Weights of a small image denoising autoencoder.
Model: encoder arch poolformer, decoder norm groupnorm, decoder widths [64, 128, 256].
Data: trained on stained colorectal tissue patches (NCT-CRC-HE-100K), 2.9 epochs.
Rows from block 5 of the encoder of a small image denoising autoencoder, named by matrix and row number. Rows with one number within an expert belong to one neuron, the router's apart. Each number is 128 + 24 x the weight over its row's rms, rounded and kept within 0 to 255. All counts start at 0.
Before each expert's rows are labels from the 100 images, of 14976, where the router gives the expert most weight on average: "patch colour" is the nearest of a few named colours to the mean colour under the peak; "responds to" is what is common among them. Only what is clearly more common there than usual is listed. The data: stained colorectal tissue patches (NCT-CRC-HE-100K).
# router: router (encoder.blocks.5.mlp.router.weight, 8x96), inputs 0-95
# gate: expert gate (encoder.blocks.5.mlp.gate, 8x96x96), inputs 0-95
# up: expert up (encoder.blocks.5.mlp.up, 8x96x96), inputs 0-95
# down: expert down (encoder.blocks.5.mlp.down, 8x96x96, transposed), outputs 0-95

# expert 6
patch colour: grey
responds to: tissue: smooth muscle
router.6 [123 146 138 111 150 125 160 116  98 101 137 110 123  86 120 126 167 171 147 158 160 100 119 148 136 135 155 100 145 129  98  93 102 160 138 137 137 115 115 164 112 173 135 124 146 117 140 106 114  85 129 150 110  95 180 140 165 118 139 121 104 113 148  90 147 104 138 101 136 161 109 168 172 138 149 134  86 143 171 115  87 143 154 113 137 158  87  88 100 142 124 147 121 124 124 117]
gate.0 [177 141 120 105 148 111 114 152 134 100 129 125 125 109 111 106 144  75 117 134 106 109 137 120 148 140  81 151 192 139 133 141 103 114 145 113 138  84 108 146 129 156 130 190 138 121 151 116  99 113 127 144 102 103 137 150  98 118 108 119  90  98 122 152 136 127 140  93 144 148 195 133 109 147 133 129 100 139 139 187  82 116 128 146 115 147 180 154 142 125 120 129 101 120 140 118]
up.0 [138 100 126 134 133 128 145 168 119 112 153 110 140 114 117 117 117 153 120 100 108 123 169 136 130 149 114 145  88 139 151 106 110 151 108 130 165 136 147 120 140 140 110 116 136 139 133 113 128 150 144 126 125 135 114 114 118 165 143 147 132 154 115 126 135 146 126 141 122 156 128  83 146 107 116 131 135 127 125  94  91 104  93 115 136 104   0 101 160 114  66 112 128 130 164 158]
down.0 [140 110 128 121 131 134 122 168  92 131 139 123 142 126 139 133 126  35 142 128 124 140 144 150 159 110 161 156 173 119 138 100  73 167 109 106 124 143 120 142 122 154 134 136 141 149  77 140 123 126 130 160 109  94 160 100 104 160 170 137 130  89 142 136 147  93 118 154 128 107 153 117 132 119 108 144 118 145 179 156 109 128 126 148  95 167 143 149 123  89 110 116  90 138 138 128]
gate.1 [109 143 111 115 120 131 152  92  77 120 125 107 135 121 144 133 134 141 160 164 136 126 122 138 130 103 198 119 119 130 131 155 153 149 142 135 108 152 141 133 178  74 136 100 147 135 171 134 127 127 150 108 128 149 137 179 161 138 183 115 150 164 130 132 110 120 139 171 104 148 101 129 150 137 155  81 139 141 128 146  82 136 163 105 159 149 114  95 123 131 154 148 127 105  86 136]
up.1 [101 134 119 149 155 134 133 127 129 111 169 101 145 121 108 133 107 119 107 146 144 163 126 106 122 157 130 123  24 126  99 104  86 141  79 118 139 156 127 121 164 146 135 155 121 154 130  94 143  95 120 123 123  89 119 120 140 122 189 133 115 106 137 103 124 134 149 148 109 161 136 105 147 113 124 110 101 108 123  79 152 140 114 107 163 102  74  97 138 140 121 144 137 128 122 116]
down.1 [121 108 126 175 106 155 150 120 189 147 152 139 115 131  99  86 119 128 135 151  82 127 139 131 106 144 134 144 135 153 121 142 126 116 129 165 123 130 113 102  71  86  84  76  98  88 148 135 113 127 132 103 124 117 127 130 153 116 102 136 144 163 107 152  90 144 126 156 121  71 191 132  77 112 135 127 143 110 132 122 134 123 158 128 122 142 139 104 141 178 109 136 128 132 116 120]
gate.2 [154 148 121 130 159 119 139 141 101  96 136 141 101 103 123 129 127 124 158 154 122 128  51 148  85 121 137 111 151 118 105  74 134 158 149 128 122  76 116 154 138 159 107  96 159 153 133 106 108 136 166 121 157 106 143 147 146  57 152  78 121 168 143 146 152 121 133  82 146 134 126 137 131 101 163 124 153 130 125 135 168 147 125 117 138 139 125 116 124 161 103 149 142 138 124 145]
up.2 [153 130 153 114 156 132 136 117 144 136 106 111 146 111 123 118 137  99 129 128 145 159  93 108 177 143 109  99 111 136 114 130 137 118 141 111 138 123 109 127 145 188 125 123 102 115 140 114 137 127 149 126 128  83 170 121 183 117 121 122 119 116 140 120 114 114 104  80 119 133 114 168 140 119 134 138 145 118 105  90 216 171  94  74 166  89 144 130  81 160 132 127 146 134 149 130]
down.2 [139 145 105 139 118 122 136 147 141 127 101 168 147 139 150 122  76 102 120 130 108 169 140 108 132 120  90 161 143 148 103 184 129 135 149 100 114 132 147 131 180 142 148 102 175 139 139 111 100 115 117 104 101 162 132 127 176 144  59 100 142 166 116 138 114 142 111 141 121 121 120 201 146 124 110 107 153 133 106 128 123 103 109 127 115 123 126 138 163 129 125 144 109 154 158 168]

# expert 4
patch colour: black
responds to: tissue: lymphocytes
router.4 [128 122 119 163 100 120 134 150 122 123 124 158 134 129 179 130 111  83 100 129 111 147 113 117 103 177 111 138 145 134 106 149 176 136 103 123 131 120 151  95 143 166 140 168 102 137 124 154 141 125 126 113 161 106  74 108 114 153 125 128  76 117 130 168 128 155 128 131 122 134 126 173 111 153 125 129  62  94 152 104 120 123  94 136 143 150 123 114 140  63 126 136 182 111 134 127]
gate.0 [114 130 107 148 167 133 124 170  91 142  74 125 145 104 145 143 110 122 122 129  95 123 134 135 121 129 150 120 135 109 152 146 165 125 110 155 138 145 136 147 128 198  99 126 111 126 116 101 173 154 117 110  84 111 130 121 135 116 165 131 141  85  92 161 132 156  96 125 133 138 115 141 124  96 123 113 113 125 166 145  92 101 164 144  97 126 134 104 121 114  51 153 113  89 150 111]
up.0 [155 126 106 120 143 113 154 150 173  87 140 149 153 141 144 134 110  98 130 127 121 143 155 142 128 188  96 146 144 108 101 116 126 123 120 137 136 120 120 123 122 181 148 146 134 128 143 103 111  93 122 134 101  99 123 115 105 133 115 148 125  68 151 138 144 139 176 134 137 165 175  83 143 112 126 126 131 117 178  93 100 128  94 141 137 164  62 105 137 141 121 126 174 107 151 118]
down.0 [180 122 127 137 102 171 134 124 127 118 161 151 155 163 134 132 133 146 116  90 141 116 133 111 140 124 136 124 121 115 134  98  94  96 121 104 108 110 125 100  97 169 140  75 124 140 130 157  91 125 117 101 113 131 145 146 111 103 121 128 144 182 157 115 128 134 148  83 104 156  93 154 127 140 113 121 155 146 119 100 188 105 120 118 138 149 122 105 147 162 200  85 117 102 135 113]
gate.1 [ 98 116 127 137 132 117 110 165 153 121  76 110 121 117 129 144  98 147 136 146 113 113  99 130 115 175 145 104 117 140 105 129 153 165 120 119 133 147 132 114 126 202 116 177 122 142 170 107 156 123 133 129 115  86 120 116 132 101 144 125  51 139 135  99 111 113  98 124 160 109 104 124 142 128 123 127  75 102 130 110 145 155 110 120 122 140 126 118 137  65 114 145 184 132 139 133]
up.1 [143 145 129 118 138 139 114 150 159 118 129 110 137 119 121 145 117 142 123 123 100 145 100 144 145 133  73  81 110 135 166 129 186 109 115 143 148  96 114 123 138 200 105 128 170 134 132  78 148 198 115 139 122 134 133 106 129 131 138 133  97 125  99 125  99 118  86 106 137 107 156 102 101 122 158 132 103 109 180  94 157 131 148 130 152 117 110 110 133  95 105 102 164 132 135 119]
down.1 [137 163 145 129 108 135 126 104 135 104 153  99 133 120 134 171 150 153 139 102 164 116 121 112 110 120 123 131  83 140 110 114 133 101 130  99 114  93 140 165 117  86 138  85 148 160 184 186  98 111 105 136 118 128 151 168 111 135 134 125 144 141 144 117 105 137 119 118 134 137 137  71 137 120 128 139 177 164 123 142 119  90 142 152  94  83 134 150 120 183 147 102  91 134 121 107]
gate.2 [100 118 104 142 102  99 136 142 127 137 149  99 109 123 140 141 135 150 128 123 155 130  92 126 126 188 110  93 107 113 114 133 129 169 131 140 153 133 131 101 156 160 145 169 114 139 154 132 139  87 126 106 142 125 130 139 122 135 141 110 101 118 125 109 144 131 147 151 136 127 110 139 123 145 132 120   5 118 144 117 118 150 127 140 139 161 120  76 112  66 106 132 168 126 111 128]
up.2 [110 158 128 109 126 117 134 150 127 121 151  95 120 120 112 121 126 190 128 131 158 100 146 134 141 132 135 149 115 132  87 115  65 161 164 141 148 107 136 109 112 100 127 125 141 125 154 119 123  67 113 109 141 119 139 124 125 117  96 119 101 123 139 129 138 112 137 140 133 111 100 255 146 111 128 125 147 110 106 126 111 145 120 122 147 166 106 122 133 148 114 130 164 127 105 129]
down.2 [127 111 132 162 137 124 122 152 130 169 133 124 100 119 143 107  92 129 107 117 117 142 145 155 112 134 116 143 132 107 129 170 113 113  77 176 151 108 147  86 121 152 106 157 101 138 106 131 134 136 165  99 148 130  99 127 121 151 133 106 121 116 126 142 133 142 112 140 159  89 176  60 126 157  84 130  91 103 175 123 132 150 126 126 151 148 131  76 157  74 154 134 134  97 136 145]

# expert 0
patch colour: brown
responds to: tissue: lymphocytes
router.0 [104 111 125 138 139 133  85 131 124 142 134 137 138 135 130 125 114 109 106 128  93 134 133 144 126 141 111 134 102 149 179 160 149 131 150 111 123 131 111 144  93 135 109  91 135 132 117 120 150 145 116 126 129 127 139 136 120 110 150 139 215 188 120 142  62 145 142 138 115 102 114 134 132 102 135 127 188 133  65  96 158 118 113 132 132  80 114 154 136 185 123 121 140 133 152 164]
gate.0 [116 107  94 104 148 134 127 134 108 144 160  91 125 126 138 146 135 145 126 110 143 120 123 124 181  89 143  97  89 142 147 142 147 147 134 127 104 153 132 127 144 115 119 104 119 163 162 130 160  71 125 139 142 160 134 110 121 166 159 138 137 177 135 122 101 147 121 193 136 145 114 104 179 138 150 148 107 124  85 105 128 142  99  85 119  76 113 148  88 110 118 158 105 128 152 142]
up.0 [135 155 129  64 143 141 160 117 132 135  88  82 115 130 121 118 151 106 136 144 142 156 109 133 115 147  97  85 113 127 118 127 134 148 155 135 135 157 110 146 163 138 137 128 135 112 144 103 103 133 134 141  99 120 120 117 176 132 184 119 139 176 118 132 109  91 137 135 115  98 130 157 152 122 132 153 143 102 135 144 111 117 203  90 105 118 113 120 119 121 107 129  78 130  68  85]
down.0 [108 128 142 122 142  88 124 162 167 165 129 112  93  94 136 144 160 104 116 172 148 122 156 167 124 141 102 130 129  89 182 100 120 146 135 137 138 107  94 106  92  96  96 151 154 108 113 136 168 135 133 117 137 148 123 146 134 143  89 116 147 189 111 123 147 105 109 127 122 110 100 146 123 124 163 110  86 113 116 129 130 137 170 114 138 159 155 154 119  94 155 162 137 105 116  86]
gate.1 [ 97  85 101 150 142 126 129 126 135 159 122 153 112  91 132 116 146 123 130 112 109 150 138 103 123 117  77 189 190 127 159 103 126 122 139 141 118 136 120 132  69 146 148 166 139 133  85 148 136 130 133 144 120 112 119 133  82 142 124 117  93 110 108 164 136 116 121 127 155 133 153 146  61 109 145 129 143 157 146 188 135 128 131 121 142 167 135 132 129 113 114 136 132 113 177 164]
up.1 [103 144 130 125  74 131 151 163 137 134 128 152 156 102 150 130 151 145  95 134 120 113 137 119  92 135  94  91 149 114 109 160 127 171  94 104 131 164 159 114 117 149 117 149 110 109 150 132 129  87 123 138 132 112 146  90  92 155 135 131 109 110 126 118 155 136 151 121 138 174 106 153 138 135 126 108  84  99 168  96 133  98 120 179 163 120 101 155  99  82 106 102 132 169 110 108]
down.1 [137 153 132 138 124 165 156 135 148 145  86 111 165 139 123 137 117 124 124 128 120 120 130 132  87  99 123 159 134 165  89 105 113 131 110  82 122 158 186 129 121 167 127 113 149 145 127 149 140 137  85 169 143 112 123 121 113 128 113 136  88 154 169 141 152 146 112 145  89 117 116 117 130 143  99 170 114 129 129 108  87  84 114 163 116 125 131 138 144  90 183 115 126  73 118  86]
gate.2 [137 123 146 139 167 108 153 153 147 155 135 174 164 138 163 110 134 135 149 106 116 160  99 126 147 117 135 163 182 113 137 104 116  84 120 112 124 139 149 136 106 126 115 160 129 132 103 129  86 125 148 141 165 120 106 122  91 174  71  98  80 149 132 162 140 145 111  96 123 129 128 111 130  96 158 134 129 103 174 173 126 136 135 172 131 143  82 105 150 151 120 138 143 120 139 150]
up.2 [135 112 159 145 136 127 127 128  93 161 129 141 114 121 149 116 106 149 130 119  96 166 158 135 172 113 131 183 117 146 159 114 129  96 149 145 118 131 113 130 156 119 148  85 125 114 114 140 118 144 129 124 145 166 116 144 129 140  99 128 186 135 150 118  77 159 133 176 120  84 148  88 125 120 113 151 180 166  84 134 132 140 100 131 146  95 114 126 153 196 151 125 135 114 141 113]
down.2 [ 98 101 102 145 130  83 131 120 126 143 135 118  93 127 143 161 129 130 127 155  91 100 132 147 132 157 199 121 119 114 156 130 139 138 114 172 130 144 142 150 139  98 131 115 126  84 164 149 152 119 138 125 120 102 138 132 164 161 141 106 133 129 133 122 120 119 107 170 173 142 140 122 135 127 165  97 105 179 126 107 151 165 112 109 139  76  95 139  95 114 123 200 139 138 139 147]

# expert 3
patch colour: pink
responds to: tissue: debris
router.3 [144 136 147 112 160 145 119 105 153 153  89 118 143 146 127 129 135 157 137 101 129 128 162 134 113  92  82 120 117 148 138 105 112  95 167 119 101 104 107 146 177 109 115  73 163 131 102 105 112 136 107 147 128 171 152 150 122 110  95 136 202 147 132 117 131 112 117 124 118  90 116 105 107 101 134 139 183 149 102 155 133 122 150 138 118  89 174 134 136 177 126 123 112 127 114 118]
gate.0 [ 73 110 141 118 146 120 119 104 188 126 166 102 135 124 155 138 130 173 117 162 138 141 144 109 102 128 130 121 127 136 104 163 103 145 166 139 105 104 132 141  97 137  85  87 123  96 128 137 147 147 145 121 125 132 134 149 130 144 192 139 142 111 116 112 125 114 139 105 138 163 128 139  89 156 128 110 127 102 133  80 166 112 107 170 118 101  65 143 132 149 137 106 132  97 154  95]
up.0 [120 122 109 177 124 108  81  98 138 151 132 147 107 110 157 124 116 152 140 176  91 169 136 160  94 119 152 130 138 105 131 172 148 123 150 130  80 159 124  96  71 127 123 137 119 127 117 116 111 147 141 138 132  95 110 130 147  64 112 108 127 106  99 117  91 130 130 165 134 119 120 127 113 164 153 109  75 118 101 135 129 127 117 124 120 125  70 123  95 125 120 136 140 109 149 172]
down.0 [163 152 170 115 100 124 202 117 122 145 119  89 114 147  95 140 116 122 137 115 128 169 142 162 151 178 137 142 180 139 103 143 137 160 162 164 101 105 108 131  91 150 146 116 118 138 155 156 157 132 136 127 150 148 136 144 140 158 107 121 131 167 125  96 113 118 119 135 162 171  79 128  98 120 153 115 106 129 127 178 111 135 134 110 112 157 139 138 122 156 160 123 156 138 141 135]
gate.1 [ 98 146  71 156 120  91 119 133 103 155 105 162 101 124 158 120  94 116 123 129 102 140 135 134 114 138 132 130 134  88 137 154 167 117 106 167 169 149 126 126 136 138 129 137  96 111  93 140 160 158 188  92 126 130 110 111 128 126 104  74 144 133 107 151 109 168 123 146 152 141 138 144 105 111 122  99 121 118  88 107 128 165 104 134 167 107  92 125  91 132 100 141 163 120 158 161]
up.1 [122  55  98 139 137 131 148 128 111 151  84 159 133 130 151 138 123 113 106  94 109 114  97  88 113 158 109 126 182 130 115 117 107 120 104 141 104 109 109 171  97 119 102 127 136 113 136 130 130  91  95 113 104 121 124 133  87 106 178 107 115  75 107 127 133 149 153 100 148 162 148 147 121 140 109 170 127 100 125 143 125 142  93 113 138 136 149 129 145 118 110  88 149  79 112  99]
down.1 [141 118 152 142 106 145 125 171 181 144 131 126 127 102 148 118 133 127 138 131 122 144 106 121 131 148 133 112 101 121 178 132  93 155 121 132 106 109 119 116  73 103 147 123 148 154 102 121  97 122 112 113 152 141 131  97  86  99 151 125 111 159 124  74 156 142 177 143 169 136 108 141 139 131 126 157 108 116 115 134 170 155 109 171 146 181 108 154 113  79 114 122 124 185 130 140]
gate.2 [117 115 110 129 125  82 122 142 116 128 116 109 170 132 144 126 151 135 147 140 117 142 185 117 129  77 162 134 104 106  77 124 160 109 132 131 152 180 128 133 109 123 144 102  91 123 136 138 128 124 126 136 156 116 123 109 159 149 102 105 105 110 126 135  76 113 126 165 131 109  89 166 137 164 150  93 129 106  81 136  88 105 167 147 139 156 117 134 116  89 158 132 108 112 173  92]
up.2 [171 162 135 147 156 128 123 130  89 144 162 154 101 112 123 112 121 152 139  93 100 124 138 125 125 127 149 136 133 141 129 161 172  80 117  95 123 155 116 153 105 130  99 105 172 135  65  68 144 118 101 119 119 131 117 133  79 124 100 136  97  96  90 172 137 151 104 128 153 158 147 120 145 173 125 111 111 141 150 144 155 122 124 142 142 104 145 125 118 120 153  99 141 133 139  81]
down.2 [152 111 128 101 120 155 150 116 137 138 129 167 125 120 102 149 107  62  89 133 152 144 153 155 126 131 161 174 107 162 123 126 124 156 146  87 111 107 141 115 124 108 142 157 133 110 129 163 144 104 104 165 120 124  82 122 144 130 167 137 105 116 131 158 145 123 136 149 126 186 148 154 162 157 146 141 120  82 153 171 135 114 135 131 146 167 106 124 140  71 152 155 120 138 106 112]

# expert 7
patch colour: grey
responds to: tissue: debris
router.7 [153 125 158 110 143 139 132  90 128 110 127 108 133 135  95 129 141 144 155 115 128  98 139 114 148  75 173 123 125 131 136 123 100  90 143 133 127 130 103 142 140 142 133 100 137 143 101 111 125 117 113 148 105 164 158 158 115 125 108 163 125  67 148 119 148 108 131 175 127 125 181  47 168 124 118 123 157 144 131 195 130 128 146 119 112 117 156 154 144  92 136 117  92 148 116 124]
gate.0 [111 110 109 132 115 113 145 128 186 159 112 126 131 126 148 108 131  99 106 115 128 154 163 108 128 101 113 141 146 104 154 161 156 110  97 171 171 145 126  92 125  79 143 183 132 137 112 128 142 160  98 124 144 138  87  87  81 160 147 145  87 128 103 117 134 139 144 118  92 146 159 139 108 144 106 109 120 102 140 125 129 156 103 132 156  81 106 155 137  85 141 137 142 138 166 121]
up.0 [170 149 119 145 153 130 134 136 129  86 115 111 131 125 133 120 113 122 125 137 119 131 130 128 131 110 105 141 141 106 117 138  98 152 142 127 115 109 104 112 158 164 148 151 137 130 172 164  90  99 180 137 159 122 159 129 151 154 176 103 134  69 150 119 142 110 115 127 154 154 214 101 153  95 127 149  88 135 124 113 127 145  90 121 144 165 115  94 144  84 145 137 125 140 136 152]
down.0 [102 136 135 126 115 126 141 129 158 145 136 107 149 130 105 144 165 112 103 119 126 152  82 140 115 143  73 149 125 124 138  72  94 120  88 100 129  72  90 134 137 129 110 121 130 102 155 121 121 159  96 146 139 121 144 113 136 152 134 109 143 120 127 125 117  99  93 142 132 126 175 107 111 143 146 139 147 148 138 153 106 152 183 130 125 124  91 148 104 182  92 103 112 122 121  55]
gate.1 [149 122 130 111 132 166 117 127 151  98  72 136 121 118 115 137 116 136 130 163 132 151 118 111  85 130  65 121 151 123 126 125 122 151 120 139 139  94 118 137 147 124 135 196 153 147 142 113 103 126 135 142 137 149 119 115 139 155 172  91  73  77 141 125 118 119 119  77 146 152 174  93 137 129 110 149 121 121 141 102  90 107 125 116  89 148  81 117 156 105 121 109 115 146 105 160]
up.1 [140 154 147 156 148 142 139 152 145 171 193 108 155 119 105 130 144 137 149  66 107 127 115 133 154 159 144 137 112 157 143 137 151  73 135 112 112 162 120 144  78 139 147  92 129 128 110 118 123 109 107 111 120  88 149 172 129 141 107 140 121 182 122 102 145 138 126 141 144 105 116 175  87 138 130 124  96 133 139 155 141 125 121 160 130  84 178 131 131 159 112 125 116 132 147 151]
down.1 [116 108  98 141 106 180 109 103 156 134 116 155 123  96 130 141 118 139 116 157 139 127 136 155 132 124 110 124  95 143 180  98 147  87 123 119 138 131 146 107 114 128 125 116 138 132 101 103 186 123 148 168 131 141 184 111  78 157  87 150 139 190 120 150 122 153 152 108 105 128 124 138 141  95 150 127 143 128 114 109 157 108 126 137 114 115 109 186  83 125 144 135 119 146 167 100]
gate.2 [123 151 127 123 114 117 114  96 176 124 128 133 121  86 115 120 144 132 134 121 110 119 111 132 148 128 125 124 160  91 143 113 174 106 154 125 168 166 124 126 153 157 140 141 138 120  82 121 130 150 176 117  99 144  99 124  89 157 125 133  79 135 119 131  92 128 157 150 131 137 161  92  98 160 143  83  88 116 145 167 122 153 137 119 146 124  93 145 120  51 167 136 104 124 114 149]
up.2 [125 161 136 102 164 128 129 101 160 135 110 146 116 121 120 112 115 104 113 182 131 104 121 114 142 127 174 125 165 131 134 115 139  87 152 125 143 183 138 151 119 105 140 112 150 133  91  86 149 113 126 134 128 136 111 139 103 110 183 147 162 116 130 124 134 120 135 160 147 146 113 116 147 141 129 109 171 125 155 105 110 164 160  97 130  78  53 136 130 129 134 182 100 119 101 116]
down.2 [ 69 115 144 118 116 106 102 105 115 146 146  91 107 142 132 107 108 187 170 147 139 103 138 127 141 131 129 112  79 157 128 170 178 149 123 137 147 146 115 156 117 109 119 118 138 115 168 183 130  92 136 139 156 168  99 108 160 147 111 122 109 172 121 122 132  93 151 127  88 109 155 115 127 135 139  95  99 143 123  96 126 129  90 122 130 115  99  86 116  87 120 125 122 124 136 143]

# expert 5
patch colour: grey
responds to: tissue: lymphocytes
router.5 [148 136 163  97 122 133 136  93 127 102 136 104 128 126  99 148 147 144 160 124 149  98 122 125 116  84 132 130 154 111 119 126  90  89 161 119 118 158 130 155 158  29 136  75 142 147 125 126 108 141 130 138 119 157 151 151 141 120 150 119 148 137 136 111 151 109 147  74 116 117  87 184 136 126 133 127 152 149 109 140 149 140 167 134 123 138 157 149 111 155 132 124  90 161 115 128]
gate.0 [128 157 143 121 139 129 153 130 157  94 132 133  94 102  81 123 125 146 151 108 136 105 122 129 110 155  82 121  97 155 144 142 128  88 162 118 138 125 138 116 163  91 113 158 161 152 112 130 126 106 117 162 134 117 159 150 150 131  81 125 130 116 136 139 134 125 162 112 113 128 188 210 149 123 117  93 104 142 180 131 149 108 154 157 109 161 140 137 114  96 122 141 120 130 107 168]
up.0 [134 113 142 120 122 122 149 105 169 115 174 123 105 116 112 141 129 117 115  78 154 138 107 122 134 148  84  82  77 129 155 141 128 114 105 121 109 113 138 105  95 125 147 191 128 124 108 128 173 142  93 128 142  89 139 112 138 148  71 130 127  97 124  98 141 142 152 142 125  99 160 133 117 143 115 114 119 130 136 127 140 155 152 149 143  96 211 147 123 104 145 155 125 159 105 131]
down.0 [113 151 163 120 155 129 103 164 158 161 138 130 127 122 156  95 113 113 118 134 149 122 102 127  93 138 145 140  90 116  81 110 134 138 131 140 184 142 129 135 154 164 117 155 153  99 130 110 103 131  94 142 119 130 120 110 118 101 101 122 142 120 118 146 143 132 104 136 140 183 188 106 141 123 133 118 141 131 119 125  81 137 155 118 116 112  56 107 168 142 126 121 196 120 129 166]
gate.1 [147 147 173 164 124 101 136 104 138 151 148 110 123 121 120 123 116 193 142 120 100  90 168 174 100  98 118 165 127 137 131 123 123  73  96 126 153 102 136 155 126 101 131  93 139 149 128 130 119 135 137 133 146 132 108 127 185 107 103  97 147 151 135 151 114 158 169 115 133 124 181 172 129 144 172 140 138 109 106 113 115 123 136 165  87 156 156 126 143 160 141 142 128 112 123 115]
up.1 [109 153 129 119 171 160 114 106 126 140  84 139 146 156 145 135 129 137  99  99  95 121 164 101  99 124  88 148 176 129 108 107 143 112 124  85 106 132 149 131 142 100 118 140 139 159 105 174 121 142 128 132 140 126 104 153  91  77  78  90 156 124 131 177 136 109 115  87 163  76 151 168 107 113 138 141 144 130 166 159 147 123 140 137 122 107 131 112 136 136 132 138 118 121 162 112]
down.1 [124 105 138 144 150 132  98 127 166 125 110 136 120 132  87 129 182 147  76  80 161 153 141 103 155 132 163  61 124 181 107 135  78 123 137 135 111  97 151 122  92 125 143 105 137 128 185 146 116 111 123 133 140 116 142 137 145 128  81 148 140  97 138 103 111 128 110 116 112 125 154 113 110 126 126 154  83 118 153 120 108 141 124 170 113 147 107  87 132 104 120 126  93 114 134 140]
gate.2 [134  96 107 141 123 113 151 121 147 139  90 136 134 129 122 137 108 167 122 104 122 164 125 124 133  99  97 167 132 133 104 123 112 151 113 127 102 127 167 134 184 117 142 169 131 143 147 126 100 147 150 120 138 173 113 107  88 155 112 144  71 101 143 161  96 143 116 109 137 161 176 152 102 111 122 139 112 139 131 192  89 124 100 124 112 175 164 145 131  77 112 122 144 147 123 134]
up.2 [113 115 144  96 157 135 122 154 123 128 169 126 148 136 148 118 125 151 132 118 151 119 119 134 112 113 162 131 134 145 142 135 143 126 164 111 107 143 102 143  55 147 126  94 107 124 148  88 145 107 119 119 107  72 162 116 150 127 145 112 160 169 172 144 105 156 130 147 125 145  45 136 172 124 141 118 116 128 128 102 191 125 116 142 143 123  77 128 104 134 154 127 113 125 104 121]
down.2 [116 137  85 126 139 143 111 135 129  88 106 146 113 110 156 161 176 143 121 141  73 122 171 121 115 131 107 145 174 135 142  86 133 112 122 161 131 105 113  88  95  72 141 149  95 137 106 139 146 141  83 170 107 168 125 142  69  94 125 111  96 136 114 145 116 133 129 137 151 130 175 149 118 139 121 117 117 143 127 110 118 133  88 145 150 124 112 149 114 113 123 167 117 138 149  93]